python train.py --downsampling_factor=8 --encoder_isotropic=false --decoder_norm="layernorm" --kl_weight=0.1 --orthogonalizer="newton_schulz_5" --final_lr_fraction=0.01
Rows from block 6 of the encoder, named by matrix and row number. Rows with one number belong to one neuron. Each number is 500 + 40 x the weight over the matrix's rms, rounded and kept within 0 to 999. All counts start at 0. Numbers have three digits each.
# fc1: MLP up (encoder.blocks.6.mlp.fc1.weight, 2304x384), inputs 0-47
# fc2: MLP down (encoder.blocks.6.mlp.fc2.weight, 384x2304, transposed), outputs 0-47
fc1.385:604490477473512490466511403535494494439536562496474592480515522540482485453408508492491536485512566378487461537569539473503484505486599520522489
fc2.385:482470503493440458493485606527510535522470510492535502474528527520519518516503558523522408451464567489530457500538511549527472524536486484484420
fc1.386:407520541452425538418506464475473441543547516505515478459460494459494493539549470485546508554461534641423513511507536549548440564489457479473458
fc2.386:472519501472511486491528521457492513557488485538523614506522503554464452535528559515463578526519499447429523588428399492436521518477453517522455
fc1.387:364515495518523447580385594529438449447506491474497489476517391515511570517535515483563453491495483501520479458495472533479539461439496503574504
fc2.387:470478525531468493518455530451441531463500474589456519471470477543536457484461499522445528443441471511462505519487463484477470455522506454491574
fc1.388:449466531519445546527541497575523521516429508542449514506457422476475553476487444384496487455584495443475495467477501535513494510514566517553560
fc2.388:525514563520496514487482552471511569509525473498476455480511453452496489563449449489567480460461486512501546559412457509549558517466506466451545
fc1.389:521470500506483536514484529553473481527484514476517514502500514548531450518569572554582527541466527504581440530466472505491503481526454523545459
fc2.389:492511506485539482479530538470456453474456504557483527467510520551496542454549514511488515501542468502510492529507455507500453551521517474485518
fc1.390:547516517511456482504427498543585439561529420481555467474528482544495525532438574446564496588436499559544518494481458518501496554484517494498503
fc2.390:507527517480537516574537541544492464498505485492480482540490587511529427539478480476458419506505515502448538473511467458457417567492462445497447
fc1.391:538552533492445454457529482492476421447517404489536503436501475536544471519558474529489441434467551488494469526466469540487521520561527496502498
fc2.391:529460406491454483549593515503591481520475521501483528439568558446542462472541496566460520399482448449547547541443520481517558516474494495450491
fc1.392:539434514567443474452440434487505600451466500471485467491425509517541556467453486469504511481505485572544475463522494461461513495443507536501546
fc2.392:504524524561445518469491559480504552501520492484512526569532528494414504497459527495475473490494563504533539526475462570555419581501432532490474
fc1.393:562543447562470557415489472506493495510500449561516585520555442537475462476514547524482556550439569446622485498551414523529480559497481476493525
fc2.393:442448481409546523456456488425514510440527493483540537550564488531567506473473497518490564539478605489476433535504584534571472539525512505519515
fc1.394:504485483466529480471490452514502472546462532550546512507530557563522514507473585455502447425454474593512510513508443532443528446502527447576497
fc2.394:490438449532503501520448485458499539479519467540427367519499444457501511483461433494455528552401549440510463495535533519442530549491426515548493
fc1.395:457492473502481516433497520480504516415457515475466486500530537472518513520505492494520510547574491488544533472545458465471524537555519486490518
fc2.395:512514475535454519498567494509427468452500542521507499504467521534457501460519515533509462562491472523441521512515471463497501487472464467477518
fc1.396:497502488460433592469455605536403491559511551478532447550561477469543469580541488537434552501626416444530467520623491555505506480498461482412560
fc2.396:454471451444604446494527543516533513528573464455550519512488484492497540468561546446472445513537478534473483542525548468535506506539504491418459
fc1.397:452508515439535492548446475508530559407469503545426536425499486491518528508479496459489524562550551537508576571412504491484510559546497487489485
fc2.397:489483525496482451384570512501564428518574519424546521491415529504494496415467527514489540390483493491500512526447526557566508493500545534417474
fc1.398:448554504450489494478523538412455455442539520532541528505500454485565489541521487495520528547443445480487444499490457471502453596512472544508495
fc2.398:502513547573478548440489481497410519515541457502445550519472528457506518454507492480518477547517538553445538477587544500519426438487506478550527
fc1.399:520562522519567536585518468554525555490525510487491528560451516516473506506573483523532534539515484515480492523449504493440530530522487499525468
fc2.399:436502438511448507490525421536535537507512483430478492461510450473453495563483526491523469461554501482432524493513529504455574470538506445479507
fc1.400:423555485471518494485508452508545416550491474554508458507490567492509538437438544505506507547485479527533567504517549542537547503456547506556433
fc2.400:508418477510402554517371453610564413456555487478463540432526480456470485466558466468544442557585503500424451532550454498514522432501465477461483
fc1.401:503493485423543432473475585447492506493485527550502403488490473527436522424483491457559456464485505496535469557506451547584539467504515561547491
fc2.401:471530460477509506505486448417500438513504410514496573493426466479451485478485531532509557453429472502548529445531518508457505469510551437513465
fc1.402:548487449517542538556560564425475456498502555490508443468528490508453527538500508529473498438488430423537565470445515530480514515415530571509466
fc2.402:480445490540455491477547483438561467504502525564536447589534499547532531386427511520443409553509535507507461454509460513533525476569530465525542
fc1.403:461542481497477533529529498527470481503506537500428488487486485498496487606547487476479527519564526510589435525488473480493465512531511495487451
fc2.403:523512489485512508505491500481441497487483490539497506520496514504510477484434499455495513483498438526494521504507466511480473510476482487496498
fc1.404:455563546429464438531438444467538575568483451497513442544446504519441486523543486459469568594462497485574569513495438529613574436498536384555502
fc2.404:485541557424501465452448435496454587422409457551502487504470434566488512489528452482535574561444534471418477482444527569521500639412507432453559
fc1.405:518558437547470495508534506483480521532482421498509469457488567512437470541491547540480569530456490535506508502543510566494546449450472477488584
fc2.405:462534511485498478585440491536458482455486574483524526444503494545490451442499506500484505484574534466456519508570498453457511514508450428450439
fc1.406:556500478436579490501478480465499573453524541511526458546487550534560414481489487517582523498482463457493454563514507604550417571503531486524437
fc2.406:546539604553517501495509494564412480512485430515420499491495539491526547510505434559534512580557488541495509452489533541425464517498479497569545
fc1.407:483544488536416555561463483465496469491441524545574514485407555465500501470469487441509472540467493569501512468503521479433501471508515518479524
fc2.407:452523535528552439511551360504493532401467496484581509535508476578483508533477547445511502446465521566568523471483468507545473481507579425512465
fc1.408:493485513498501521519484504507473523489499468514491540528447503535498451498472486529550504511477480495555529464521450468492515462475518461493527
fc2.408:476497514504496493485484517503506508506500473530510488509489518484525495456467480539482531497500474489494550491473507494471491530494495503519500
fc1.409:479539455526476525555443469573500457498515538512497495550542555464485500470483552527524486417450540464510471451472465555459610487490446456533519
fc2.409:577511590520561381565507456577500482489403535478565572559500502523479576550397476472522545538511553487453470426540464538562461546562539544502516
fc1.410:501456567456511563551475488505522517487642525501496455485451474509530478544418433455472479497528565509520476521502513494448494466464529533564516
fc2.410:509487583528498444555492570504486478565528531499526341489478410493467491480458452534518527464503477525561535514504530485512490476540500463533507
fc1.411:527578477492451474501453487450470463442484495528443488457519454392482533450535516626467459424491494477517626505514457487470438587479529471536487
fc2.411:384502424547534503438405469415469530519520500483511555506593468482526492443504458518457496475495526482467553514520526556464459558480517478434442
fc1.412:482488443527476471445489498508492472452483428476535535521405517573448479513540456502530487537431508499467504561482451477465512528467550544457462
fc2.412:512431475465564438511517522555545495438520526502493469422467613522415459491502502511510469537522461461471514519476499416531498495508457508543532
fc1.413:483469506432471518433454488558466559477511568548497533540491555561583512494531546443465621513577507557465453466519546464652492518501527559536546
fc2.413:467525496387472439420605459498521498440489463500502496434472509469482529450512511478408506499459507526493457456459524569427553527577532562477456
fc1.414:544504515495473480523526469534516511525461515476431442449516496453478424500521487512506445456504532551557421551497463525570495503504466501515514
fc2.414:433422588451542518449556511489528431549547441526568518530465600479514562506613535477582504515470457445476509498562481435529556496494496510503494
fc1.415:507512512534501512486565446525533571548569487505505469537554505467538463489510554535481493505552514484453604469503463519515482448472463496510568
fc2.415:551461502494446464474429436513382489540494478526518417453504483473531455441481516560447472533493582544564493516487509537440452520503398446555547
fc1.416:509440529482525461489459531488541529545586532502489474518496514453499541554497473470480605487458485426464535481418461485464547487476580517535483
fc2.416:537505541560504399547495495554512496503484461529497462490420462497542491443486496530461449568512413550453494561450511507422504517505474480513506
fc1.417:491479460473463500522507460469423463545452442478531511554520562444403527515527517530489439546406496502449558499501457465579469523529487601538489
fc2.417:515565450510494506533434547467457464512465464556484527510582468494494433504522533509557551484499528456538491519425462518552457507443513533498497
fc1.418:497468494588580560545495500424543551445557489498439577502522538493516507376494573420597443424573503450604490479554401561565555516513551465536490
fc2.418:553465524493416508444567453487424503550669463511460482528498442397493496605519600531517434583525593432460494562513507512542500530488452506449564
fc1.419:510498498536465497492462503512482518504469521474527549514480475517498489461508515521535548536486537475577486512524452487504476580525498506516515
fc2.419:513524496501487508518498484476445496470521482492526517502469530500496506479509510462454526590498456464542507514456528492443472501551479537516513
fc1.420:459529468420522496509568506537521533421522486499497492487541512523521557493527435446467500437572502523439446532480567443582485523488429578492499
fc2.420:483547478492492501514551479469495500478439480443458608531502495523442528542453529454468482453483462454474462515591515496455508473536469493495461
fc1.421:633504471465484491523463502487504485472475484480516554522465516523474522563518513512413556539536518464521485556448542550523474480552433539456519
fc2.421:548609510581533515380527543457546449473494516531520502503435548522459531523504579537421498439459429547504522487461475577465510508501509472531542
fc1.422:479531510534492513397411483480518439498498534520478503546487508533517548521526513520487520545502527557479555468435443442462508522504526477477474
fc2.422:555466534555453510511494505494461576566469426431423597479528536524486473514498485510451525524477459524540402467570494507453480530513525519489518
fc1.423:508491526477534449482438498474526531529529477521481455521452556490476484485514505602428569480545515496518489486437512528531470526469511498512536
fc2.423:469515474506478502525451438464469562509551493547500469497551519479481438526442473496525440518478533510445483478492507558507567569449515521572525
fc1.424:505525511511535521501435545430500505486540502477441593519541537509482500477473498489496506553513481496524450562513468469552500421543566488511456
fc2.424:499454467447479456508515520514500428455486544526485457458524514530503463408518508534565515477406490492471468438536642447472526419605477493585545
fc1.425:538526481506454533536505493484463468406576516488522539433463551452478514524518504537430478423481495431493533450570554440496485501501539580500464
fc2.425:492571468535521482490514418431460497453457474514436474502492460458511450501494524481469533482520557536514446404584548584545463417507493497574516
fc1.426:532504459508499518449523515531467617535553472555518450487516418590499447425453499536521445434462500534509509585496517537480510482479537525506497
fc2.426:436505494526542564511442521593553470516463489522502515488412553494469562439503494594486495455536485484549440508514428477574498544421467455526531
fc1.427:567527454440482458520525526485526527423474531546541471486518475516396513561468489536551563455507485493494430492457519505438525469545461586517485
fc2.427:442511472457529504515498545501492523494480494549543467487441477567553578435515492513533494518475494433466492513526517533516492494497478512484522
fc1.428:561489505514499456465561434520493483504463533527481474573526556403558489482495499553440456491531544642529486482513478530527485469538618548551501
fc2.428:503504442484576477507566522426513514488396407475532495590493425516587481404559545541492553580423544567418477548404487457414559511435513525525560
fc1.429:467487409495528491499489542499497433504513494526511435501486532489498491512501517500449531494526468439458455504491464477464512506505504414511493
fc2.429:506530503488519498477523529530467514517508486502485502526483507505494501501490484480489523489465494505477499495483478495469481483487471485513505
fc1.430:407504509515454540496532585467463504462563498494468514495512490482531469459578525526539506486437570507531499433466459503518476611479484545474495
fc2.430:473464544488462493453523490456594501499528570521538446473514461482500548479582487505502512505464474485526497454505491492507563499535513532542465
fc1.431:531464481428523550432524495510526498437471455511525520534490503485523456491501487530473457527451450513562519504453544473406558405486457560520432
fc2.431:467448486507506497507491562449492428481518501497533519516407509549495535426561573528477543488517436471459486546502509444575525483433470486489539
fc1.432:529504496535508491548497465579492474473474469506594493444431451529509482549462487439428391511526508462472553473539444449512536471493561472498521
fc2.432:459570639528472483500542467464462488466501519514497438605452567439590453475492493430443517469592530567510544514524413499537465561476542495475527
fc1.433:460453501446456436526501474566536496498542469476446510499515436443501427494524481457549562555546487494610480539484520531531454559529480526453509
fc2.433:500505524513524434536517524480535450476540488531436452399477615493499431508514455500472460583495496471519574470514448444429543500528542519489500
fc1.434:424549563482553535431460485566532508446526509509512455531526437473505507473547488512558499507470520470496417550484521550572500579492467450529460
fc2.434:519492490485425508481538508460457509492527503482445473470521524459538495497460428454509562542470536469502447470516500446510512544538494482491478
fc1.435:565494446497483574499513507453527435541582547551458471499492469470548500469558503598574514515575530440495516550532392486460488457543508508559547
fc2.435:522465483513507555453479519531488574509553502485500439480470592520573470493466519527497411543561525528481570473596483484464463451439413511516510
fc1.436:458541462513508533531477453531534475472504514516451487513532472445532489483472503547515500498470552535560526483517469503479483465473509417473432
fc2.436:546494506534526512495561496524412529566557482495501489503463529503509494534528516461501518506514465478448487474478481439558504530477466546483512
fc1.437:568509616498453460506390451492499489448605504487473547477495560500567475518483495519531513554448608523604505508490515522526504531465538525525484
fc2.437:555438563593463595506605552512486446505475511532556481507434550515495490488488509475551542468543520588398527481529482549469582440438594408601578
fc1.438:433448500555502463493457481456543521489487522527557496460525481526474469497485527475439640512591520539554440422464585559478460547534451569479471
fc2.438:471493584488454519506446555504521465523549491511536542581455554582493554434561479469530519507522496425480507454559465489444500541619474480524451
fc1.439:410583475507524454478478496453505466478547503488507550506489472534495469520486534568543480509530476491589455567480532548551522495453481503503537
fc2.439:512501502615497542456483520518429500488449444464507401613520389484537493512444521518523494369471606564509539494619593574559556501515450518379438
fc1.440:451524473516485541492438495493493516470541531467544510520465534518475479531521389426463432499542539479569530498501465411540455519426458492477519
fc2.440:539496509553468496407467432515474451557484586467472495532470487465553482467464535496523529461529494560484576477535511511487480511460539451501434
fc1.441:459522484512495564536560471494549577535487523488515445533445440480486454515581463515518523452560490563472544482474463539507542528535433528443487
fc2.441:483494521527520504485496454500464441492463535444510468513523465510480483548532490585534462545523475519477555524445535405544545511560544561411496
fc1.442:428566444520390490507532468463552553495452575490461501434475561518474531546543521452508502436489538583504444454488589536445506476550485475474419
fc2.442:514498485517504496480463487484427498517438412541498485474431539582540441473594488555570490502465501465544511510500519540436441511499585451405511
fc1.443:552525526517496449497487571545511622473568494496499537508498539527509468455511512522496555499540526505529484452506517431455523548446517552493504
fc2.443:490461530542505566464612491570551467509518534525426523475455529476594504478484517459581406535529540520501518478544562495539582542447463466531480
fc1.444:519533548511448470488522446511497456561429528500459501499496519465534501453514474412512475561480477489466557508510505566437522566467524500513440
fc2.444:522517436492447470520422502505498596514523529440505511511519530517535498470411464493502480469495528478510531465478515501469519551517471504454542
fc1.445:564438482497505464473486532467501449475500488522489518534539515425436502485522494544505483517573490512505524494515531449565466521564473468544569
fc2.445:528537487513499540465422492476514487472488605509516438511456501583472496486487549520524587517498521486468538473504504592545548481525477476502503
fc1.446:521510520479451501444513408492468468534545479508493486554534487507530492504501527479486490430390452536548517506538526534519538464524451480515423
fc2.446:529554537456463480498512523465458527481507490497508503535489515465479516491478509470527475479525497570460497485504489518483487486486473499535502
fc1.447:437454549488486602460448501595421480439470540422483481493487631562541614544556545417432576539478541555495415494501483503462473601504498540489452
fc2.447:528566476486448504514467485513502514518514500529523474539517513507465519444510462555536523482482539482498511434509498484512518481486440512489508
fc1.448:478555453542444489587564531484471515569459470459509561468552470487504547513523489458458462511483467597507555502423478542469554619492528541480565
fc2.448:460520503448474538433577528553481495524474417492497518444529484607519534427459451551579562499501489499514516519488478486464510502566504483492470
fc1.449:584554482542520502470529425479460496425505504526463435491483535573547466483532518455452471473439455497473571558553517505489520476556491433545547
fc2.449:592480462412542473564529479484507514534454492448548442450449502544512456493450528572533566490435528477427569540430480510507512584510459531546516
fc1.450:508480511450521427537474446490519516512459496469394542522458534424418487502502481485500516430479532542496507495483523478481531494528573528483390
fc2.450:550501509548419497553486476472488511565474515456433448465544605452466512546461497511584495466516527540491472466566548525463486427507455534453450
fc1.451:507502562513473565433497546507483428521573568485553516509604535545551454496502516495546524497481560536480482499499432489553552519462487489538466
fc2.451:460460549420480472591571488476488495485493572466544598549407502499598424469473516505491441539594532541388525550486507476349493439405483428424580
fc1.452:503451493468491518507505532456518548430509531500523478524544523541432538492486507582429503477496571529514517521453487503454408522574586571520522
fc2.452:512478464424527486536516483551471478518462494488446478547545529534473488610531514430503520525518485512461437513514499497544549513511501473436504
fc1.453:524506482462531506459496533531477539491500482508478442580509506517432510501552485527456456494477488451494441554505429471491466546430464526514476
fc2.453:542428525522468484442454489488552470500542589524504479552541566481485516450469512479457559450390484539495494481477496476508459474523553470535511
fc1.454:478579543479379514544480469540529439507493502506507478468529558521552484458479495478565560499437504452476479462484435495393498528556583510484566
fc2.454:537453477518557492493507681520517448563540577474470424498546395490430489558464450552568369521411495468542408472492465462620498504526486468482428
fc1.455:469462549568491487517528476513518498549472496572455537481470495480459518455497530508433563431434458485513394446455542554472518523429511545502460
fc2.455:513506473520483529506494544508497474443491526514507503466448480460578475480525485445574455467510544515508440482509495526466510594546566509585468
fc1.456:487453469498482508547549501510539556426406553475514488504469534442479501491496528449509507544499473491414440522513441505563486464493518423520578
fc2.456:526524449450431414458469495446454507497550495447531444483474430524406545522543506493482546514496572471490498455437524451458561435490377506514520
fc1.457:516464519489486471529550523504513514482545479498528529480509518509534509443529494476567490547441468498506478525483481507500510485523513496503488
fc2.457:502507482516507486458510503505448497514471517521496488516487518529522501517482473453478532536530493507479499481525492520527469516514460456495494
fc1.458:452472505495446444555502518541546536478503484509463436483535569598457464514510598490505514529521447527514513542449482473554475436509572561547494
fc2.458:489522541485439493490481491505480523447545446580495487541576456464500504550467530507467507518532510508442482502393506544498477498541522468497525
fc1.459:491464494480496456470517566505494491538521472546568520479524528458470461480552431485544466493521524502513504504437561474487512426490467466481559
fc2.459:536497587469452555542508532515448479437434485462502539509520566501508532520462450575462477464533606473522506518534493511481507475514512498497498
fc1.460:497535483510528460425465498505494530502546495479473404481458450499504561561534559547486519447444505524595449469457488500485516510537424484463529
fc2.460:563487473492509471529549412459433435522501438369532510479540497499484462457472538430469519495456453577466500447515485451509512570531520483537494
fc1.461:480475535537538461487423506484502477553456532507468541530531431466578473506561504438461530484479522502432449485519492479506466471493508465549479
fc2.461:506556458471478518456505576522493549550462371491496505552425574447470469548499573532447465453439511515520494575478528474570385519474474474489466
fc1.462:452527527436443508390451556483514531485495548434489536543489487518526507450546536468509494527482478540509510475524469483534451551574465543479469
fc2.462:471511494510507540504455525527528454458528475429571510510459450480525490493555481523515507441462571475510505479468461423569569465485512495509525
fc1.463:498525506526471520510569503497493488483521520525501488483504504483497471535562487503481521509487501495510495475470481461511538507491507514527519
fc2.463:526528451457467482493489527497473508496498506468487531440511493473495479496492508472524529492512492500503528513515514521496490528493472482502514
fc1.464:477469455506514564503478545509420471468448512472515432509522504472602445566485429461496539549391472521501578511465424543513537568600521532477484
fc2.464:495498491540476467489542466497474487527499468516500491504530498497485486488497523504518481472498522492450431516559533459559542510499444515550491
fc1.465:436501468495504479450551524537557479498485431517461540440522493586487553530496583537497499514475532564539499462410464521497512478529542425536530
fc2.465:510466605578465492573547559507470452499474445501351535531551476545519475573445512602540504378429536538463463589561460408467483406515490522433488
fc1.466:489494500479478547440512500549447490474508508466537520415483522502532519489524455489533506499554474487493507496531520470486433510438444454452506
fc2.466:506458496493532535564530458540505459490465454427524534533479418453519545560465499458441506489453535499567523420508532495547520436591536464594522
fc1.467:589434575518533448463500514567465492476540473474478464479447508452572498470466549543505520519464536416567442511506430509565529558464535479539496
fc2.467:508511545532420478429503545409531514480531550495538423499458562485513480464532462544484515483502473524482506454473446492503578478548523534480485
fc1.468:496565498512524543457492446551408540537546470506589516517480478501462464471495465441515469466453538560501514489464471446469532559511448419589523
fc2.468:510479487546533514614528514455510582463501462477537520508525491575547540522485512416435503444457478478539430504492476558478514443567515521418513
fc1.469:471456488533560494397486460533488487429475471520486451466415530486448499514504521447483464504503533570494544525511512466447429444497556569518420
fc2.469:540499425444528542431490489513488485572500473472443493569525532507435527490465501522471478566515485485446626504506554430512479531536562513473539
fc1.470:452532474481471575528624592502476495469451555472496494460528561482552464523513435428521509548499522498503481509516467494431515529511579474516482
fc2.470:526514494548534466449456498494448482487492427478534484490515509502519478468495529515453490474511484510521484512537471487506492447472512466458496
fc1.471:534483459472539492502430473528475426503561565474481544484530363473532521436558549503540506457470524523543461474490556502597453542490457486576531
fc2.471:450461535440432500486476539453556464537486539596518506537525525426413508477485586504574440537505540463544520469485485504506562522446494460472435
fc1.472:455550502547506467600421511446514502449488544547482564444475526471439479482479492537533557541469560507476477502508534493497435469489490512558494
fc2.472:527474514531461540561449474462465525492521409483518526496485510523466521450453529573430497518474542450512482475528512422426456518476511512509484
fc1.473:473497505519518521507500512469488497499486505570493537456502518555482432512483517526449396560493514506532509471465527494508481528508546466516510
fc2.473:447504485412513513573527557516475459481465521427583391419566504552440598451461398485476481461480531497553502513515494566530425537506429532438490
fc1.474:488534483479500530470490520485502561530491496543510466493543523474526478496499493535527523488463382477462410492465498509506493547475426519553511
fc2.474:554584535506468531499504544477390572494470388523503486528467505519512442471455528546437550509479570553565573451513478540519490581430534434482528
fc1.475:485475476515496505497521508500501434544530500521566511546513494471482483472509494540562446510421496482454498495492466505485575479525504493543503
fc2.475:508510543523508477562586482487518441422523500532524495517483478529544451523494497488448560519416468545500496581532498460557446498450513497488484
fc1.476:445551480429453470518474598555497484547461526558520486424483478526509458456501452479514548523389549483570482548524526513414499511469531472570490
fc2.476:469486595553448629537521503532504538556496481459443415400483472503537484445512434519511614507528523555515441458458439438491510480433458431540482
fc1.477:480482511570474422472436476569510538568432530480495509505524536575513409493560539491533548522533560483521531450504537543496501447457431489455476
fc2.477:467470547478546525490517469538480519496484578481544491443533478476528479535505414445516501464471463514485503467484517543473498441532542480483541
fc1.478:478493475470516455464580550543529503550501545502463490447451454537525462496510540453520564544517508432556550495499511488508438539539584502517537
fc2.478:442350596507503575432451523463489496531476436503517470481565555414398464424489502568501417426570499527587488419499419464465455461477574533443501
fc1.479:505493484429482506456525494527469468502518454491472469524486544487536529472483520488534610494514522441518510396499458498503442566472506444579614
fc2.479:488429492507562508475477459486532534461517501519542545524529497517482430573469477507539483500515482527427507474578466555491597528487550476481566
fc1.480:522573525480453493448561458452506534442520564458515572467475453505463485532513463502500515481537528531525497545438492511517489545529484491439487
fc2.480:567426487443542561566570471431470498495465469533498570530485487456509483470520555489505477547540500481436484519440554488460603548560612504564520
fc1.481:466486488530509480472532543480529466597459485530459542459513476502449472478544489426462528526478518504509512506452534538486502538503423527518538
fc2.481:468439496534545470487526414564505475531547518469529539481476528441548569504603427510414562565528469550492486463415469447517489504463597535562480
fc1.482:561523520521545513529543509555513515561469532523482429533454497528538603507556501497490487542546491492548489530464446487471484482533540522447466
fc2.482:562532566489439531532486558573438468471516466437517486531486514492496553440511461526494466470480435508527494532471482518498481597509523496534529
fc1.483:507515532505468492474558549561521562465471481488518509502511532509553472417544526499480483460465472494542467424528573526440408399507464581499461
fc2.483:505440491525433521494545506506424607478471484456506450551543519506479506541564478488481474521609535528473508422601462433440423492423534494495504
fc1.484:467502436450481389485472458498518502564505495433520525503529503493467469511489528472463508563526506458548524473494450508526443468569540509482526
fc2.484:426455561526498529531494522394546479461495452500571508504536482481513438537538476429483439482483454499542492485541469483550474504500471485483537
fc1.485:495537521499501451508531492466561508460471449514516532446537508504537478498493510461487498522457494510505530516563536449457569538510483573516436
fc2.485:545554530475555456444499526527511503470510488528465493440479454521499472445523443530522479439555496478493524552503444470486494525471523460486509
fc1.486:473527558511445487478511556514513545538460508523535523478504546516421424463481477454471526510574445515550529521496511505546474486480458463500563
fc2.486:497517529526472565499487528549489433558503481496522541508549544537542459515572440548456449486479492475438523532445539481506481503512516478454530
fc1.487:473496464511531566480539540578507467532513477507506511530478488365478498475521525453556513530473545392534480510511522521470504486498472512596568
fc2.487:502503454461533436529439503502565558496510388457496514508485539482459474540505583506499474485464469497443499463459461464507473481496527468353572
fc1.488:511525483531499515518460469516504435470511528495563495523461471487470487492491495468497526519490463469490528559459467498425565474557429505492555
fc2.488:435514542496496556507509383550495435577442440538558533488440426429554516494509435477487470530563493523478426484512497442469564517468502463501480
fc1.489:537456486463552483550491404515516469637469483540528456529470489480558517527456439504488493553503527531490656439493412586504518556564578539480435
fc2.489:523506556598529521556503485515536514500450438489471508539484543547528513464604461515512502514485531503459521583552425547395464467433593488486466
fc1.490:544527539533555458425572488501488492507536512558506455404516550493461448412522483470488449457509500531524534484532532460561516533486542415534493
fc2.490:539389576413465541485502529493431411467495526511539472462467548561498410490439489537467516547507469598479520476404501504488558500471508518491507
fc1.491:559510513541530505541456451488503497472520498489482483488505557467462478562487516483502580467554461525520521526519584483506482537502476530504427
fc2.491:479565481462479587405434494503454547473481546465582414522481499444443454490491472511469464514525547410521543497594486494548530525449523555540417
fc1.492:453524494503510458416495505510491477514526515489520490568537569450511511479510476532576505441573549485523492484426547553518498493494506537513503
fc2.492:547425471513520463576539468557413473543569476527444500446460481457475519514468494526524459498461450492483510453524519483473481478576509499525479
fc1.493:431470471454521555505534483563527504494518588457526452489428521442485534481507466536479445455558495426434485461529498513516484471562504507506535
fc2.493:486484535511425416557492497585482499468463521542480534496524505509449571486501480513446436545514487506520565532453489461512478582546516459450466
fc1.494:485531543454529480434409446456521530574612488495500548503541456445485451457527521561538556512478527541430512474454502519525489553599513508515476
fc2.494:539430515518424582534467503455462574553523578507520505449550465561536508466596546421492389537473459461460473559539549412512561461486454528551514
fc1.495:437554523411548469421521494492485547543457561534541499498526480435439460561537494571517483518486513509503500483438533496505518450466513504544531
fc2.495:489478537486442506490484461496449513518476488509497507510503540518519497495532501550472482516559539524531495542499491472512473493475505490523507
fc1.496:514516546484547481486503481515528490504533495502500479470501504545508530466454518471566524506485521496438448559546562481514518572505502490481492
fc2.496:502598501521496531505480527454503544594495464493637439513521496453419512446522548508589503445602465473534551460532536494585450511453499482539495
fc1.497:565541527530572486502484516450511550464493492494521472469443488507468476452570510509505526508563503504563471537496505500469511489435481561573530
fc2.497:581502496456461568491446505570436539515456492517448439471513554543531532500510473554459527478496473449495519485514497520504496502489450422450485
fc1.498:559525563501456494499492498555498533542526545487470496507557438481483566564533478489540486526521506545561511501510412482545511538505495540512488
fc2.498:500473608485509507460524512478492535481474513509498413527535441517477457498431525486486566463432606527443531473516450565537478472483498522480473
fc1.499:492548495460497472578586481484495564602492452452418466481427538398549550543487488477513563594529519443423605497480473492518514517612532511480545
fc2.499:519494441516550413459389515577526493470548445466487487566445600565399429457496562526559432472482498510566502557469502501547474422508484481527531
fc1.500:572500543470569502527507571502424482485443422522485582524431467495438573503461493561544472525451534518529467498493480510473475524543546490527509
fc2.500:512434486466498444494521481500479473477483521450492497511476489515476510487411487519504505454517424514502507524538502477518531513458508531484475
fc1.501:511527556540526459515613502539526525533522493462485550479417505482559499439483518472515511476382504485479471395525514512492549470477493483511504
fc2.501:521522510496510543486615472502512519386484492544501510455500473494485458496461470499519452469413570529513517532611561479418478536516492519516510
fc1.502:513480387469460486490493587464439480568447564449590509536546542490592489396556483497504451394494536532533543493514418479556592435539394468505545
fc2.502:523473425473537484533446461483462521499542507481513559581486463528535483591553448509538434527501524505513521515602522517512504482518451476468462
fc1.503:545523522516519428398552549537531455424510523515516432488520557541514462469500504589518416480480488504443537535482488514465495600516460486557519
fc2.503:541510518546451536443538513493480581527539500460542465505527513545507460501448558610461473408540445400555509461528483446535496619480480500497491
fc1.504:561512485511470503580546447424467503500575444460531534479487452484520493521505460482534502515562485506507485495507519456500475492493532450501560
fc2.504:519490463466494479495487494574486481509492587509571458516487589538462511428520410578492486565500564535465582471497540604528472531513575492530453
fc1.505:545478496585531550511514505441522454472423453496590525458539502558491505528464489559529428583606609568428502593491464519513495506577575487526476
fc2.505:364534528472609430505500564554579496467506491519590435532599542429527497444505436525436481517546499545537508505431476529466488478514442568555416
fc1.506:550481511367475486514546431524488424415493529489526494510514469508522451503514525541525485445446486472491454450439458547473521550480475572540487
fc2.506:506455551445514516443529518456457443414498461539513437514472529449503484537470460495482495519573451479505422463531466533510520463492484503532408
fc1.507:446492470563488532514478483476432489564476481569423493503514481462400481565533409457495483502477480438513501430516496528523422553471424497524493
fc2.507:440496601509543580587562610474521504476546511435511530491400504579593491470583476441502591523486431434614500465470505554490437574465464562501530
fc1.508:496488480512519467534499509494463452502509518490500496497479481519450488533534473526472514560510495509523491482440498521484465497468522505517508
fc2.508:487497491510472492516484434426450507508453425537512470536507468522485390536454446426399559569575514439491512490476481464490534518494428509501455